{"input": "log_mel", "spec_augment": true, "win_length": 400, "inner_norm": false, "moe": "expert_choice", "drop_path": 0.1, "expert_mlp_ratio": 0.25, "shared_expert": true, "subsampling": 2, "layers": 16, "lr": 0.0017, "steps": 9100, "epochs": 149.1, "final_lr_fraction": 0.01, "adamw_weight_decay_other_params": 0}
Rows from block 8, named by matrix and row number. Rows with one number belong to one neuron. Each number is 128 + 32 x the weight over the matrix's rms, rounded and kept within 0 to 255. All counts start at 0. Numbers have three digits each.
# fc1: MLP up (model.blocks.8.mlp.fc1.weight, 1024x256), inputs 64-127
# fc2: MLP down (model.blocks.8.mlp.fc2.weight, 256x1024, transposed), outputs 64-127
fc1.324:151216161160121109125095124137109126124184089173142114166128084116103106114125108117096138133144080139113066127074155099110140059142127098120175155088063122119152169094113143141144135150178126
fc2.324:124147151092157063079139100133167122137091095086147162169094103129101111110059095076122125146107136138114149127113109160167165145163112109083120109125123074128151159122132158169168167214143082
fc1.325:139081153082093104091136123131115139103130110140143142084105142144110136101105075084140143139110091114062158053160080158125117121104153106133110131159139137132113126195201149167139160123115152
fc2.325:150142110132098130100120077107191119089158094153097165140143064088119079163126128139122176145112129138148061165177126112076144181144143104081125123079125101152118102158124095127108222131090031
fc1.326:146104168115127151075093154162143185119119158101121146124174189106096089138135117113082079114126158129146121074105145074121102124115151136076124153206124111092099154188105172146132063134116145
fc2.326:098134130104131157119144145123105109140158085209135165108107197113083190152098161149095126154076170088187120132173160157170077123136118136147177087190106130095100090080164101104174062150103129
fc1.327:100120147113110099158159120132158139129090163083120132052115123156133081107071155215114148138145115135123132188121142189155094173113134120171129140155096169141149099167123103145169151119101141
fc2.327:122107136155127172092061166135147141122108082199085136118093148089186167086182121114100139140125065145115135064111133139155112091139127137057074092097138128050122102132107068120136099114132110
fc1.328:107137126150158078133163116113170104084076137085110164123153123196175149138144132095137112105113136147093125132157160128106153183075161109150169126147136107117126205078162154168123095143109093
fc2.328:128154160160092130152205156142142135197094145092153127136117081103165145163135039142203155118168174140140143103111130173119125152089112127144089115188161117131129150239120159146124136112155127
fc1.329:141122125127139124122158107093168145143151158048111100096155161117126136127132102098105101116094179104097102060131106126078165141132148122056093116160135109149146050150109156143081176069130116
fc2.329:161091108119134110060129111139085089102160105185159118161123149128088162154127147125158079141120168118085110160114123128166106112088203177201143147189127144152144106083130127156125171099130140
fc1.330:039141157110151117133138096099122110111115109093118165121130142149164097094125136078166107148195136166124092094152122155189148123094129072091070109099130137125139183107090127147214100179113171
fc2.330:144129138113093124093116128143115120118139138108177175108106144114130130125060124099127122150130164086113126142145099085126136136108160093171111170105100185176071164085111089161171137105166159
fc1.331:132103118132078131148103147148106088055121119093153085144179062137124122092161125114159130103122175138130134117086095080179113147149150102071113167157123102116185142172164123132100099172104093
fc2.331:073087113158119139154145129163130115153103130137084095120134132138169121114138097118112105094077115160124146098117167191174145185152103167189164136155134104090153185114155167104170087090116119
fc1.332:147094146058125131143141133121129160134127131171052127096155104087125101123098099092098118156157106108147114075075133132110087093190125074157114051154149151143105143107121179105098103113108145
fc2.332:150074112123093115085134159086147175115120156132116147131157171124108140168149108091129162157071114120105172122131163135098139139199121066138127174164138118208110159143087120175152126111097119
fc1.333:119191165148116161086154159128137071138111125100109097101120129109137100134112115085130089109103129162162144103125078136090168158152093096079099161146084134148131098123126123190160149160118071
fc2.333:134110098146120122092131161130063111126108149095137101140133128134197131176153104162179120120091181184160139106113130104039118156174120137210102129140100171177130136104130080173109130151137162
fc1.334:105090153115132184122086125106137121141063138138077128182150121090152074106044144133151126125140160136036183161140145154103152116080019128055109162147072148148125049139146116176178123069142136
fc2.334:101113141110107169115192147105094136109105073135114096151168129094139090125155132119162113074155142128051133067157153105174159090085128099196100099093151122109124106163158112109152170086112139
fc1.335:136052181217104111048127119084155192168144141147147121169150138096175147177104123128135122141098113126075204177141158097114119080070150129176176098141088097174116120129085110115167119140146158
fc2.335:089136132186139097038116177134123118169192061067071165174131082094120150193124146136040063107116134176103142059170146184188090139111168177076077159190081150102110143157163146123113133142113076
fc1.336:117105129122088092109093136120110122098133099073093044118121120116132085124103099136101130153077182135157154224134151166133114118180114126162110153137068173092140105118154120092177204121065135
fc2.336:087146105098136110031144126174149095110169138163146103135156129107180135143129093146123091078140138099170077055112128158072151117127138172053139043156096179119104088101108143110147207126115104
fc1.337:137140123095127161181130136152124146037141164033099065131114092119125106136094150111194148105142121135153185135128175115182086162164104218109130146151143103086086147129104119150084111113059069
fc2.337:102131167121075140157185153125117121160151148167129093164107136109066106133214153098215195133121126141089114126088148105107158161167055060119145157168064093108123172098094075142161124102102176
fc1.338:128129087101156137055124192102066131113131143132130169085139157100093097090146144107128170144194109122158138111115160087112193181094104130110146167203133102104149069128063116185151118072133119
fc2.338:097112139101126132105054085146122139134129086182099166047105166105138179161130119102169070083108180157165106126092150114140068093103135109149149077164066160075147152119144154137157109117167175
fc1.339:054119039131130112139124155086133128114139134069128171158131142100122149121144101144082210079110155191124097096082070140148128142136124135104152100157165126180112136101136115148111161019135162
fc2.339:148157168128163087197124139127165164162173176174149129160048177095163100149154122097185127063104081116113188163113156115104152096069149130158099171153171112133154144204140114137174147121189135
fc1.340:165105144166084149121111137098121173098136128154133040132127112145092131164149146129144123108156127132165145144161170135112053128125138103155125126087158117145164123159116123105169080120122116
fc2.340:100088213097157139086126097117130117127104178110127059108125130203112088151136163178137157153136143117108111161142176125136107087152195162126140107109078167172165126160110111143159129088203085
fc1.341:170100140132141131138125134149185133142170138071085127085120142140151120076138125133080125123080117063098147125122061112157153160182145122129110172164163128124137181141119142118064140073136051
fc2.341:172152113118136142067137118126108120078176204173145103142056094217165105114121112075111160102101152105077153126108113086097185121116142124149171143119149137113099094036139121052163149086157127
fc1.342:164109180104162100139151168112100127133122099083087159141094085145139117130085137034118098165201128100167135148185145139081082137141096091159167102169126126073079199164122136132109138180132147
fc2.342:105087102076074114103156061159187137108092134180154084088136100128108094118165133107103072128160149131145145123133104101151139119139098112117088139133139171129124161130145102188110167083095165
fc1.343:124186167192119031178057173188151184154158141075115075165122084066154138087178181159094199201107159225107143110164056119153043127131141169100150171182058106122125105066112177151153135136117124
fc2.343:165132214148136213055052122112126083106111122170069122144145129143000186114135070158126168086177119101132163107031086129171105113135137159120119103116144210105149088100087150082111124138083158
fc1.344:114132105087144162126087137073138150132109139164083110169129100116129099095124061099108176114179189114115129116116180146137103139084092119174195120105110154088116100134080118079133132049156141
fc2.344:133107113116142119112185155169080119158100155083137140149188194050161099147152064139122106117102126082168117126142148151149137145097129147119139095150162130132148123147199101103118154105129092
fc1.345:149184156124160123063121142122161164132101177175109123142107163148086106172059099117133130098106155137095165174071090165106141115089151117113112166126109126168151145117119121090096063148122125
fc2.345:100179118162087129127168137106113149058091188115128130135033149142151136099157117111193144179110123171133139195095141152135083164125161168102164117109134132140150107095119169093096058168186122
fc1.346:095129111110155073103131113104146141131177109077111114068111136134136095158093157173144146168139121115105161112140130129110077125080127143177119068158088126082184174152148131130158129150136180
fc2.346:129146117161140130096111121151126106154156101130160106119127104103129137149115154132132118133081115119125139103108151091126127071104118114092140188126164066122122133163146129141169136104102154
fc1.347:095156189121198104089096056154157145143093126124150167192179173076114144125090152088125089161185116069111163094088133112188151174105079177089115089142096092098145175100118126138104148149106078
fc2.347:085055131117106118043124127133127117149112165134093124158150160102113118121148159183066082120097097082082113134095112121131134114122118125148115166091059133109130134128131144143098138112145108
fc1.348:089140132140180112077123185140135128133165093147118179174124071054162189085125093088150139091148133151179148128151124135122122127157120101134078098086082115102163131121094145138121088209179129
fc2.348:062127110147095121113111069124110127130092107175099153168141136083194092167163129116133152156104122128138156092120136219151137148214137127108121114105179117055120060150146142094097085178145069
fc1.349:109137074101134082134093132166166166160114124191092160090162187161145135116096100141068179120101129140087177171123080150149079154124137042151076153169081161103121195103114120175146160071037145
fc2.349:152089100056141119106129158204157119126156162148095131149088163144118197085079137083135151133125166119171103105158103150101170174079165086153119161114110113131131186166195132150127156157085117
fc1.350:146134130133129095097159130093102095118097138150083115115115120137149170112067191132147114137093163143141152143166135111157084129123134120110146106146118125151146149109131057136181137179134153
fc2.350:184129143109142164124156086148105207163130125122180128116172117122112048055127135059116165092136136133129154053159068117131135128084100154122110125107156107140117140111160153161076152141108155
fc1.351:102118214165126104154156129073152146094141164164103078164184122139148091133123161148110205113147104104101049128134101174181135156107110156089149149144148162139140104184113107184171179054153074
fc2.351:108078073113120118179102150134066184142071144144158126131137146104102132145173112151137123111147084172116095149134133104089096100145126166193091133174234148110118092143138116073178167139163171
fc1.352:134113143133112119107145130144118171115131135104132131111150128136158122134126192079180164087066123131114095080121114077138070173113133146111111086134132131141114146141147083092115184136049107
fc2.352:171107126136134156182095127160164105145112079180109141104126132139163151128116180156130124119135123069200118164151132183116174170056116137175121109125065125105162205155134114078149115105148129
fc1.353:153132145117136136096144188099140173151113110120149060113091138175162153141160207128167146067151101167098090090182097137151113153118084070093070157144141077127175106102128138110090129115111182
fc2.353:209113069170159110112102101142098104131097189156148161137085077103231160167154182142104098039201175166040118186132126141154092122115136127121099126139127135145113122112172155117048123115131077
fc1.354:098090125132130186089132126111125111135153122069120106108122145099139138165113137085142076083112162132117083197135125079134107165134131091121139139120111124101118126154106175103150184146090112
fc2.354:132131061116084166117127139143185169161150116122158074160102162089144136088114142160169129110119154184115169073119083147123124100116102182090137073121097128156102095098153116106090142160094172
fc1.355:091127136163124150194115158095153145153146096160116098140119155124124155170118153132125125138115182105169081166143124159121147162174122099145129109111121094120126101150142121111136181167090073
fc2.355:123139118132091148188172116140121141104127149141110118083090153109140095161158121156179140120172151101123138119206163126121096127125122151122141114138147128099069156152151095111122169145109148
fc1.356:125123101169125121099059151156119137107068113135095121151156141211177142068149081103130142138109167154057211091177172151110131170141127133157142157144101112168129064120155102150119126143056151
fc2.356:089140131159147060106108138117140116178053111103136117163098133103132158148125092106156168179087138161124114157154119055132170095184078186120146146087187134157116114121182153127084171214069101
fc1.357:154149114059108114111127152164136163076155140115102127143144124101178115118106145125126125092089156152158112024182184147090179079130098183093100149134196149093079123182048114125145095131167096
fc2.357:143173188117144166130145132061114177129164173085133147176173108144159183170080134140131133134082086188095114180124081113167143127147155149110131164128129129096166091101061089155157131146165141
fc1.358:172117167081193119155164117129130126100150162148124122128164165132139163126133104174142114137085112150186074163081105070111112150108146152147087135132120089112125062119081188159152204103112087
fc2.358:079120149117119147165158127117110165143196141170115161081157126151118129193132138051105120113122147105117115144134130109119114129125127119083150166134124112117175118093153122127160160119177183
fc1.359:083122133096104094095109161152094131137115161168172152163138117152130101092135142182135092117058175132099091086099142154112138104150066141145126119163085182123127114122132130122140049079139094
fc2.359:128125127087137093187149129108142194115111161123141111111129127092097111119198166135132135113088153126108138108136191127100141134138029103119136125164116145131167193083158105163147076074112113
fc1.360:099157125063133107066124113108119173114189177113095142120107193160158114148141187086084140070136123114073119069163120065082152172129100110125158155090087160079065169103097122141142085114160093
fc2.360:094139118079099134165132170131136120095170134155082169140115150105161090109147075141070099099087125084121159155112047162105171125118161133138117093115147171069178163181108065100159061124172120
fc1.361:140147116171107134119127126116160193126122170161122141146095130088155104105138110111103135108108095084114094171139141131075159092169130113082168130121095109163100114122088162074133101130208141
fc2.361:121101103097109176158109118128091120128143147073138091106109182082085119115119152115126089132115135071141112113110139107158084122124132082148158136161148110135124091162141129147209079147123133
fc1.362:139086122144116108106109202167094148125160132081114172142115129115133064113101129127096094099112130104124096099137127121154168153142107196208065100101088105118108172137109085174158143136153169
fc2.362:114061144155093135146191099111143079092111151200174088141166136133076159103125153122138111203100118207125151168138073181150150133178103167130127117125116116124118165136118145143106137169158125
fc1.363:153133089152107140162103147107135099121133198178101095147147077092123128070119131146139151065087051135150122121104090121111163045075112061176118134108133134127090228229129091091144140109109102
fc2.363:158131134064148069117176093101195149058129170074138131167068124156128147132140100157170134236109126156039104157181125129082110127137184141177176127166083129094207149092158079091117096171118035
fc1.364:040158150080210137154145147126137157152128122155179147142133101112174142149112154156114117123180155173170074129161111121141137087139129082182133113097147084108145122137107077125142169116108172
fc2.364:144155115158113150159126142131172172079154103083056144134156093158115146125136132127120127137137157129121134134189089057156093127136157081101068149106116098112092076144096122129138206133153100
fc1.365:134197160122112102143172184159136104128143213090168215124089133128108131157110112120097130145167097146120091145089102155112083204118166101168084162091226109157148144140113171101202182111137127
fc2.365:171140128165109130162129122109127195110147121138105159141076104219180126172155091064129127129135147143160104120149129127147119102107166123078148136171139144121065156071171099127133161111166098
fc1.366:126134174096169104116103138137111168154138086099130179096133153155127153029186137185111118106096105128129137142153127116184151110165157124172170132093129120167117139110154117149158098115141120
fc2.366:140131108112104137142110114113118085080130063178087100079137164134149124112114146097115140139109122164192171141127146112171146159171109143195128154085114143152124088147106143104059096135116148
fc1.367:107138168156101070093100179133142121123131132095044127136189095127129188157089154069087152131139120102145167095115165155069132117096130105092099109169145109112118181187140114171145091174138101
fc2.367:091134163161088114101159056136076132139141151143177133143110140114080090131129171171140106111100104116113106186063068149115167108084131135162172133167131105099097139076112092155151099148115150
fc1.368:069081096111133074078121120150156146133183148065099136110150057087186204115150097151079148101160162135109150107149140100088168138129126105076126182112100100166161183119100116059136109141104198
fc2.368:160142151151165113115130136137137102132185088154181113164097088134090139140137185175083128104124097100108156109130138123133082172113085110137137116154142096153131202078139157103187144114077091
fc1.369:163159136118128153136183065128168122187134120131082130116173136124129132156093183076108082115121135159128125138147176159050107146118140116142125053144149063208145124103072125128189109113102177
fc2.369:096143123168048123079143027146137115091152171122135099104087126141098152110137145060146075068168185141088121112130128145097123075080160148112143164159131070132125137127148138093134079117096129
fc1.370:156097141111118155125145111125138180109102124186146105120071110140091154116138127108104147137072135125079133171141118192087110169118116074114134104173101102110105109148191149116124093085043148
fc2.370:096015144149120178178141151101133113149109185122128153140027168127116119155129135070100113138109131041112146159116118144120127116157112096129094153121110138117146085088082112123220092136067108
fc1.371:163080150098067100089159149082096152152115104101105103132146093191130152181136079089064145129121128142112150167124122092138171148123116070129142119120064068099096161128109100122189093162151061
fc2.371:120090111136158121137058159144162111140077112141176201089189190132155161178081080108028143106095106138132140101125089128130143161128121109071111097100153094158109129131146104132189056186138143
fc1.372:102134190114113125110065114116119168179120127139121181171135080090124128135089108135175149175121152132090085086145112165070158160175095129174169135094040202089125192118151129148217160183198103
fc2.372:109083133090151085098108121171147107096169151155123155148149080107157174116140153128174107129151139145162078133106145129202118122124122116142098141132137191106134135173076130155164162142243147
fc1.373:141124162151144129155190120095096102111105158152075148080085126124125110137102157126155090110152083075160112084123132108136143102136149112154134155104128106190135089102105114092124092081132159
fc2.373:147070153161115148143162138137138182149088115144100102104091110157102121145155153152130112094110120060116092108112128113139137096150125178158127126075140073147132150145129123100075135147162168
fc1.374:114149152126140134107120134148167108134097151081096087084115168115119104131133138168128156118118129157111139178116075186166089139116095140157104185216111089146136070127174154140147180098114128
fc2.374:150122168110147123134163115142130155182166117138117142131139175121206160160144117141182138173166125096139120116136104143118113113099104120098137090160127065164104137123097124106159121101122114
fc1.375:114163090079139129137168127189131089154107155124102111100164115072107148114084124119105156174108124129113087079118136146098156103113168122142137130135120113116139129165114131157215083098134159
fc2.375:171162132152124081113126164110206140129119164188128147139113131167131057085109129140140092104124136121096125152115079120147120160157159119116115157132136106120134219083193094185192078059088146
fc1.376:154146118130136102131148129122163135091153135152161092139124147139156150144143171145129153160138152075140100135110123142119132072107154155177143153183136154110129104152138133151104158089109093
fc2.376:136148167159162115155124137104146135134146138108116105191153133105096114162109171124121120134085079084140137078162146146144119177122121079121147110125101202155120149102139102133148145106103115
fc1.377:087147191113144108148150139165070087174197130130108158167163150118157171096104117143110110103171131135168132103109183117112131144144114135161167137084105096153029180161177133145174126051108125
fc2.377:089101116068113073160118142139117154116092106147117144030103181105058156095094131140137158109115118068112093097162097153092088136125174110134072067113094101184093178162167123156048121102129131
fc1.378:140120083174132104163118155097124122137132133062139074127122150088142151086094128114104140181141145103110139145208131138081126126123150094124101164111152104104147124109139130136141070085138113
fc2.378:094166154136096136175142105136153112128126101182124124132116170129117129133145131141122144160116124051109103126196144078147147158120160141131149118113081163139153118127118104111031076151095161
fc1.379:135102098190129144152115118163088105114154163101118152201159143137162081155139097110095102152140131163119158130097077196129156127086156111104098132134152130109108104122180137123181135103168107
fc2.379:132135163128137144157108124166069116175132074163153136161149166151123207108090125173077144128090145160122134100083099152172121148125137117164140125080093118137114131136091182106098117140145143
fc1.380:147138154136109158136159124101143144167137134106106150152174136119116144149078175131104142156116105137159117108130156153124159146097186148058131121138136169130204142135139127118135117123099156
fc2.380:142128132151111108147091163124151121124164144133116088139092158151134140105146150159100147139140116138134108130122127144136099101092152150176116136103147118092159130167117096100153115119121088
fc1.381:086162124116108171053145120109124111165057183133065131123053108145149129079114128131151083166146117113118122108117161102154097148161135120147102191110146119176118145144167142118132086081101067
fc2.381:165135049153114177050121104146179065155060143120122144157080117132146113131135106136084141183098097102126166188162137131099144115130090123117152065116180093143081134176147091103149108087111144
fc1.382:188079135055088118194114176135149100061101071107071093085099146112118151161167084166116159096094125112087134144147168153111109123133148171164176151181129098143092157126111136112147141136151131
fc2.382:111112125105125098221096110136115076142081110130147101097170161095094077148138086112084090112193157090111103155152092156108135159150097150088107088132084175135156122094102111075187138143109141
fc1.383:169163155106131135088126064178152139212089103179139104081193171129099174103174114103078104103090128137132036119115064083124118117114129150119125135143134072193163164092158158126085179135148109
fc2.383:083096123078103097126152163133088113111113107147091103114111101070102130123103119117112155185162146094097128124112136130095091107116116081119192167172095135172114138130173089115134177135108157
fc1.384:081044082068138085068172143105098203140144130142112223158137110080157126126135082168124175161153073075108058124116085160090179129141094227125131082236122112089148159155095134173071129155084097
fc2.384:108055105127149125123078184159149076145196109117150145113107131099143096112153111157156152133100096129110151111125086178134080156127171124146137138224103088126151173169050125178125121114096151
fc1.385:130110130188153230162047103094143123114108096105125111094115138112140141134145151140199145051116106078172119120173149067124124172082126113140133121137139118178161072133010118149161077120108127
fc2.385:103107074140181140189128087087120183152190095077144109085049107167159166190153113089114147212197092170144185139141089187071087160137109123207056175132147121107160119135154135083174104235159122
fc1.386:125101126110090147134098133095155107147143109156103096152150137127099084112102200063055086065212164108078098074157137112124090148157126055103138141092147065111153118111122086131134143034040093
fc2.386:174115144124115110115128125177089156129103108112143176108145095153178178127178136139165154104115111100112177149126125110111156061122096113072075120128140116151111114174108135098094086123068175
fc1.387:184135140079167111061178138131133142055137095064212128061111117130143054108165124172099156104131102095101155141164146146143134131109150156121144083094132153124123132125151184187121135124111142
fc2.387:136085173089095109159085121104123168189147134174134127118136109165124110116086139141093082124141071196141144113147095117164173147098149109152186154127194118048109106149125173140122180127135105
fc1.388:129150095149168133093133148160121179143108103115159108148059165115117113093133098112144100148155154033107130107093110099130106145086133140081130132190118112124099164107105188162129118123127137
fc2.388:127120119129115100155155111130140069114136095158070124099171194142096111062102111097110154098078081111138129072128059153153117149129112178198108136168110089109113101130101105154104086131125128
fc1.389:108199131110121089133171164174175135116144163135141094180144102113094152165112134125165179122172124052103149148145119068113097158147117092143132117119147110095203130114163133122172108168111120
fc2.389:144132095131096103167115075090090117151175102128047107126144137095136146220152101151157168143163079073045110130168109148113156116123128093064070147140114139088199148107110096151102074116148136
fc1.390:121123149126136098126129080109115145128133108128133148122135083061082163127078127119122178151133156198143100119102168130117090075113120126108216147117017124180085111120066092131129099079136113
fc2.390:116122148106178131162125124081168162110072139102151123117133099156133097205138189149116102113097118138099155110084125118148103122119118118147091124054119144106159107077102178200178120127130090
fc1.391:166129123118114127156073135113142177176101138151123111125100114093131150131158113154142111136163092101147176088115093153149136151100082070139074141168136158125103056143108090144166126119100140
fc2.391:130190126146159180165133156146113094134120155116124104134093143121120140124067085079109126090109094077147134166144133123131113065121111155079159063219083139087112068139155166169123135144142105
fc1.392:054160140087090074173169106079108101144107156126101121115107101098126167118093089126174132161087166138117144135112171128172080063082102150167099145123089169134120101104078099153112091110112155
fc2.392:133172142124086146140124117145087122082078133164196090155141062150126055112152121107181044152122095179154109164065155143109126187111176116052137129167160120153146100147205122155175133110110127
fc1.393:142045122135121164098133089128123138132141104114137127178085122141136147113130135080125161146095141069141187096127074123164119148143114081126164096149117059123120080118133109111060081120161070
fc2.393:152077169142158168170123155114138114108107169152131163172084133135165162125145176100156151226044129167150114101169104133168112130135134139081167129132083079078135186098131173149137089120164113
fc1.394:132204135094193122108087161128128190128147167095145086149150149107090142160219148154117108113191135181132090113184105140132173120133178166115098112117105148073098118103156123137119198094158186
fc2.394:170183110082104163155147095137170095137173152190121132073122119137122187151088190081090141147054147118130069096158109121130127115070182068160126108081160148081086076169099139093140129108156152
fc1.395:140143143095105149127116135101143136210133134163140124123136117065136139095158129143113125099120103086091165135148074114096091073121108173148102104038108126103106128123138114127129077117155112
fc2.395:060147127136137143095143143158157145096160144130130143102148068134152174151137151135112159152163121051134111112222120118142122118056161096126137185066175158155071130157125114104161099118127132
fc1.396:143131126144117170077137128095142191107115100130111113154108111124140105111141154177115093126159132128129132118160102173100074117129109102204158116104150080078120191132103147093133059164123099
fc2.396:069109154182091099067109095151112079164171118082174122112177149140150149078094128124115121097093129130113187119052134182127180095123104144136091163137155118110099128106149114146204082133124114
fc1.397:127211090117118072097135124122096159110127146183105160162125086132120196141149166129134126165119134126132089068141136087180115160170133106134173150102080140130089140105217138158126189144112105
fc2.397:143165169154164135128131152137167075159108155063139137146163085137124057131167156096134096175127102132132109138160143122074077151130119130125129120122079143101081135138112123175089181166131139
fc1.398:104149088120126082118149153122104131202143184112059138131168084137084141117138123171103130153121144103117135138155128145117114096087095114166139119132065128136106136105125119060182085126112138
fc2.398:105156156095096051118122148141089101064139139124180077183149099116120085121142157137159097177130153088100066111151133119119106180105100097087136086141154142146158133153116176096082076125141069
fc1.399:172114090080055143140120126128089164145081128159145157161159183117105106123127123136110101142103140111127167133156073140187066143152142128130117138201120145082118146154128164140207093119141164
fc2.399:135167127100177124172192101090168079169123093062098107210194186099158168190160121194104106143138118058166137140157136168090156142106100188168087151144109123114159166143126117111190036136112106
fc1.400:165152101107078181092084133159161119138152120137119128123115120168105136122163127129104135105154134109129138110117127147099103100152099080114109118114163098146114135101136117112119094184152083
fc2.400:076155126085079131073134138142086120113133138140100113119079125132143091033083145146105156142143175124103106126127154096159131150164124141120172111116144122181185127164133195080133088116138111
fc1.401:133144146105122153194121134154123105164128138063139122148137193134164106137143092131110117119117156112101108129137075064111184134141163137147098212195121141151138151098145138156139103094084090
fc2.401:119084120078156126096131137122099136130130106159154124096111178133127131134126122134149158122150121025129115112091068150134142164171152091111117075194145171156146156125101109088144076126065164
fc1.402:134155227143125056150117143106132096178157165076152184107093121086117114116120178131130169094150153140125112108134039150116147107165151174134115126160110098169169153154098212138110180183128095
fc2.402:152108110096096204086165165141076130168088165149083138128144197102115127103184109160146160130066184110118175177118151095110109081132156132099089095142170086123138161107121106107186132232109106
fc1.403:133138089117099136131134082183088082112073092139165149107138105100104165122155150092093186123139174051123136112117089163095155155102178122180094105076159103140104129087119164117174123117135154
fc2.403:148093079071136100141081091113152113109113056078087121141034088103083153100123158109136179112097164084172115118104174123138182111149172162140170120127176082090114114131091111071144116126143100
fc1.404:103191121090132136124088092146109091135144182087195184083097112152142139116148124131120113083143070107139154057117135096099096103101143126103142114128183106133124125088164132095089179110093132
fc2.404:092142142060131141095077086111162110126117145123129118126139110135181132166098095118167119108138070062135118127088156091133063113139147117184149154130138179118148088107140133131158144159158126
fc1.405:134135090095126162124134154128115119117166156137085123096114081125168141080153132119139091144163163136120176092112112143109156136140147113129142125164165133060133156139100131117140161136114129
fc2.405:204151137121129169092117129125121143144199117144149106103160079103137101048138112161128096138163155168117146130162146122165132122126115114132098131180138157093128117211150149173157134166135111
fc1.406:219142108129169081056113130136130121076156117166174092143208159153202193106120097121176116141100113122118109122095154186074188060091154097088128028069101123121104055140119124166089072134108071
fc2.406:106115225137133093177062185141106113245159148080140176160214106110155106155082107156114148111106122160168132134087159106182145148156210132126116178070137108124212137139073110145144144160100155
fc1.407:130133115148069093126142106119148134146167078110115130111131199085109146128129145115178124137115069124190152091171129117129165072163166148169082117129114136146106111169097154122125137121085094
fc2.407:082118085151141111125145120143142141088118104163149075126102155061108123106144147107212098153141171083181113129100131145150114097174163154084131131128099143162159160133147117164104167137096108
fc1.408:134097141144116068130175112088121173140140146093109112035122100114161097175115156109163156081115101100134119099069082103139191120154087119166140123164130083145108174113107112152103143144111092
fc2.408:117092187118112126144070103152090103146155176131106095079159146135099155108095142158108148105096113097171111179096129145138125120092111106114110157132108133110098082165131128047149128149119162
fc1.409:109140119103145164109181108137109157080142158147142150115165173095116145168134174083133156108105135123091081164137083107120140127125113112114165111118096077146188157098071124095171150132121162
fc2.409:119118111150128179081120148123150086164117093145106114117151181101127103125063148121087157144097135154109104107178096166117128133092104150167175126151117085165083121220122107138164164119088101
fc1.410:215140133095119108107126138103171144085121122140186163171054108102173132058154138115076092097108095090173132079184139092087124132078136126108114109079141152135147092058154129173061134183177132
fc2.410:083119129116084097173193142144135111197146136077071134112078135147105073128122126122128162118153131167099155122125131112119130158115120112150108145160170126128024164128115174150150132098149131
fc1.411:138145113060128133123205076104098091121104139070198158147106127040067152141135124086169133142119089078129147072159122138124079176170077093129138124146090110194132122114072128157073126113169134
fc2.411:178151101086139129095076167102173142122121190196097159134114142142108100138168117206154104147109132067126179127132102098141133100147108137098154156133165161220124132122116125101155109098124113
fc1.412:159075113154097148137154138109124187163125111133076139132104153143161098135133133141116125189132151093105046176092122150000119119099175134113085133159040069118142149105068099162144000162107127
fc2.412:155140104118114118088103095113034108117127157129150155116097201122123178103117133119049113129103163101150067155169111090149136116081175131127150073122117123134139112131081113120127022087122184
fc1.413:078154114125171103156109128132143086074135057137081111141193098157175182124140156132142177078123079116118118136105123086093217159145126129115109072137083194125152185088147082125150131112104168
fc2.413:125105111132122138121145114190116172193151093131181076162184102149038074161053153142114156047082098116129165129092117123107140118141101130134121153094090181166081166132129125145144156147117156
fc1.414:104116114107122115187132190123063147066143103078130150141127169091121163115173094162189120144146148165193144162133089095158128113105117099130138164171164109137131114091171143105114107138183094
fc2.414:104076164141162163183123082117187099184137122146142114126122150129116129099128157128150132101131155133089153140117134135081110195145068150098129084136127134123137156133119104105096068132165110
fc1.415:115086110088130082111084151167090142087146098118121108201153145145093104085088158117135133130066097095184111109135116137158123156100106185098091110139156117107092171127135082117086095107126149
fc2.415:145124136110137085127101191167062146186219171121132115172196151120081109100131149147178120116097111036139139173089140183076125124116103128175175134132156140106135132078114083195152066150133084
fc1.416:153144136103104131111175138168132132110123171151181119147126128118127077114145110119142108118168131130102169165128093113075128169141178120119143091145147113075124126135059084102127085137141152
fc2.416:106115149188111110155134119138141138120171121057184152157115150092128170092162117128077121106163115189170143097122142148133177073087110124104057096113179086106155106099134144068143177138132152
fc1.417:045140115109084194143110179100168180090148126137154142146180093053126101112077153117171140179184080099181137066139109170139130143131133159104107128161150138126092183134113091127096134135169162
fc2.417:134111135129090124146092078165127118174162095094122133166161130111078151095118114128129138153077136160159129157137127148167124153100101117127101128160137169142083127144111106088127142119168106
fc1.418:125081121103161112078159109081121108158150164155124088168150139123171125173175134130103110120118115131160145155124107100112137156149152036136156079125109114112177161137126166137165105151136148
fc2.418:157072149110141145078119123127189157121107162118186064120151102147113180083090139137114161119074079082144117065202171149103106069150163174137118150089135151126104135136129107142143139140093094
fc1.419:229173151150148120166127096162167096056117073152160125101111163124159180075135120161129150158151072064162136101131157147110107165108224118092073146063082161208141115162140138099102103185156088
fc2.419:124132161155143161165137093146109134157160049106124158143109201168094167118078147142130129124123122056093164124174089182097152114105207134178165118044121143217182085149195083056121160103132134
fc1.420:100113084097101119079156152155148115140103115149162141122070079151168143077164150154106130156111112115111206168155078079118136142101163151124137168170072169093106078138185138181108165131094115
fc2.420:123165072141152132181184170168131098120139154119163127170081023134123174094136112096086120073101114090115112137091128139104118102124165120106108097151215152130123158121187181089104185126068116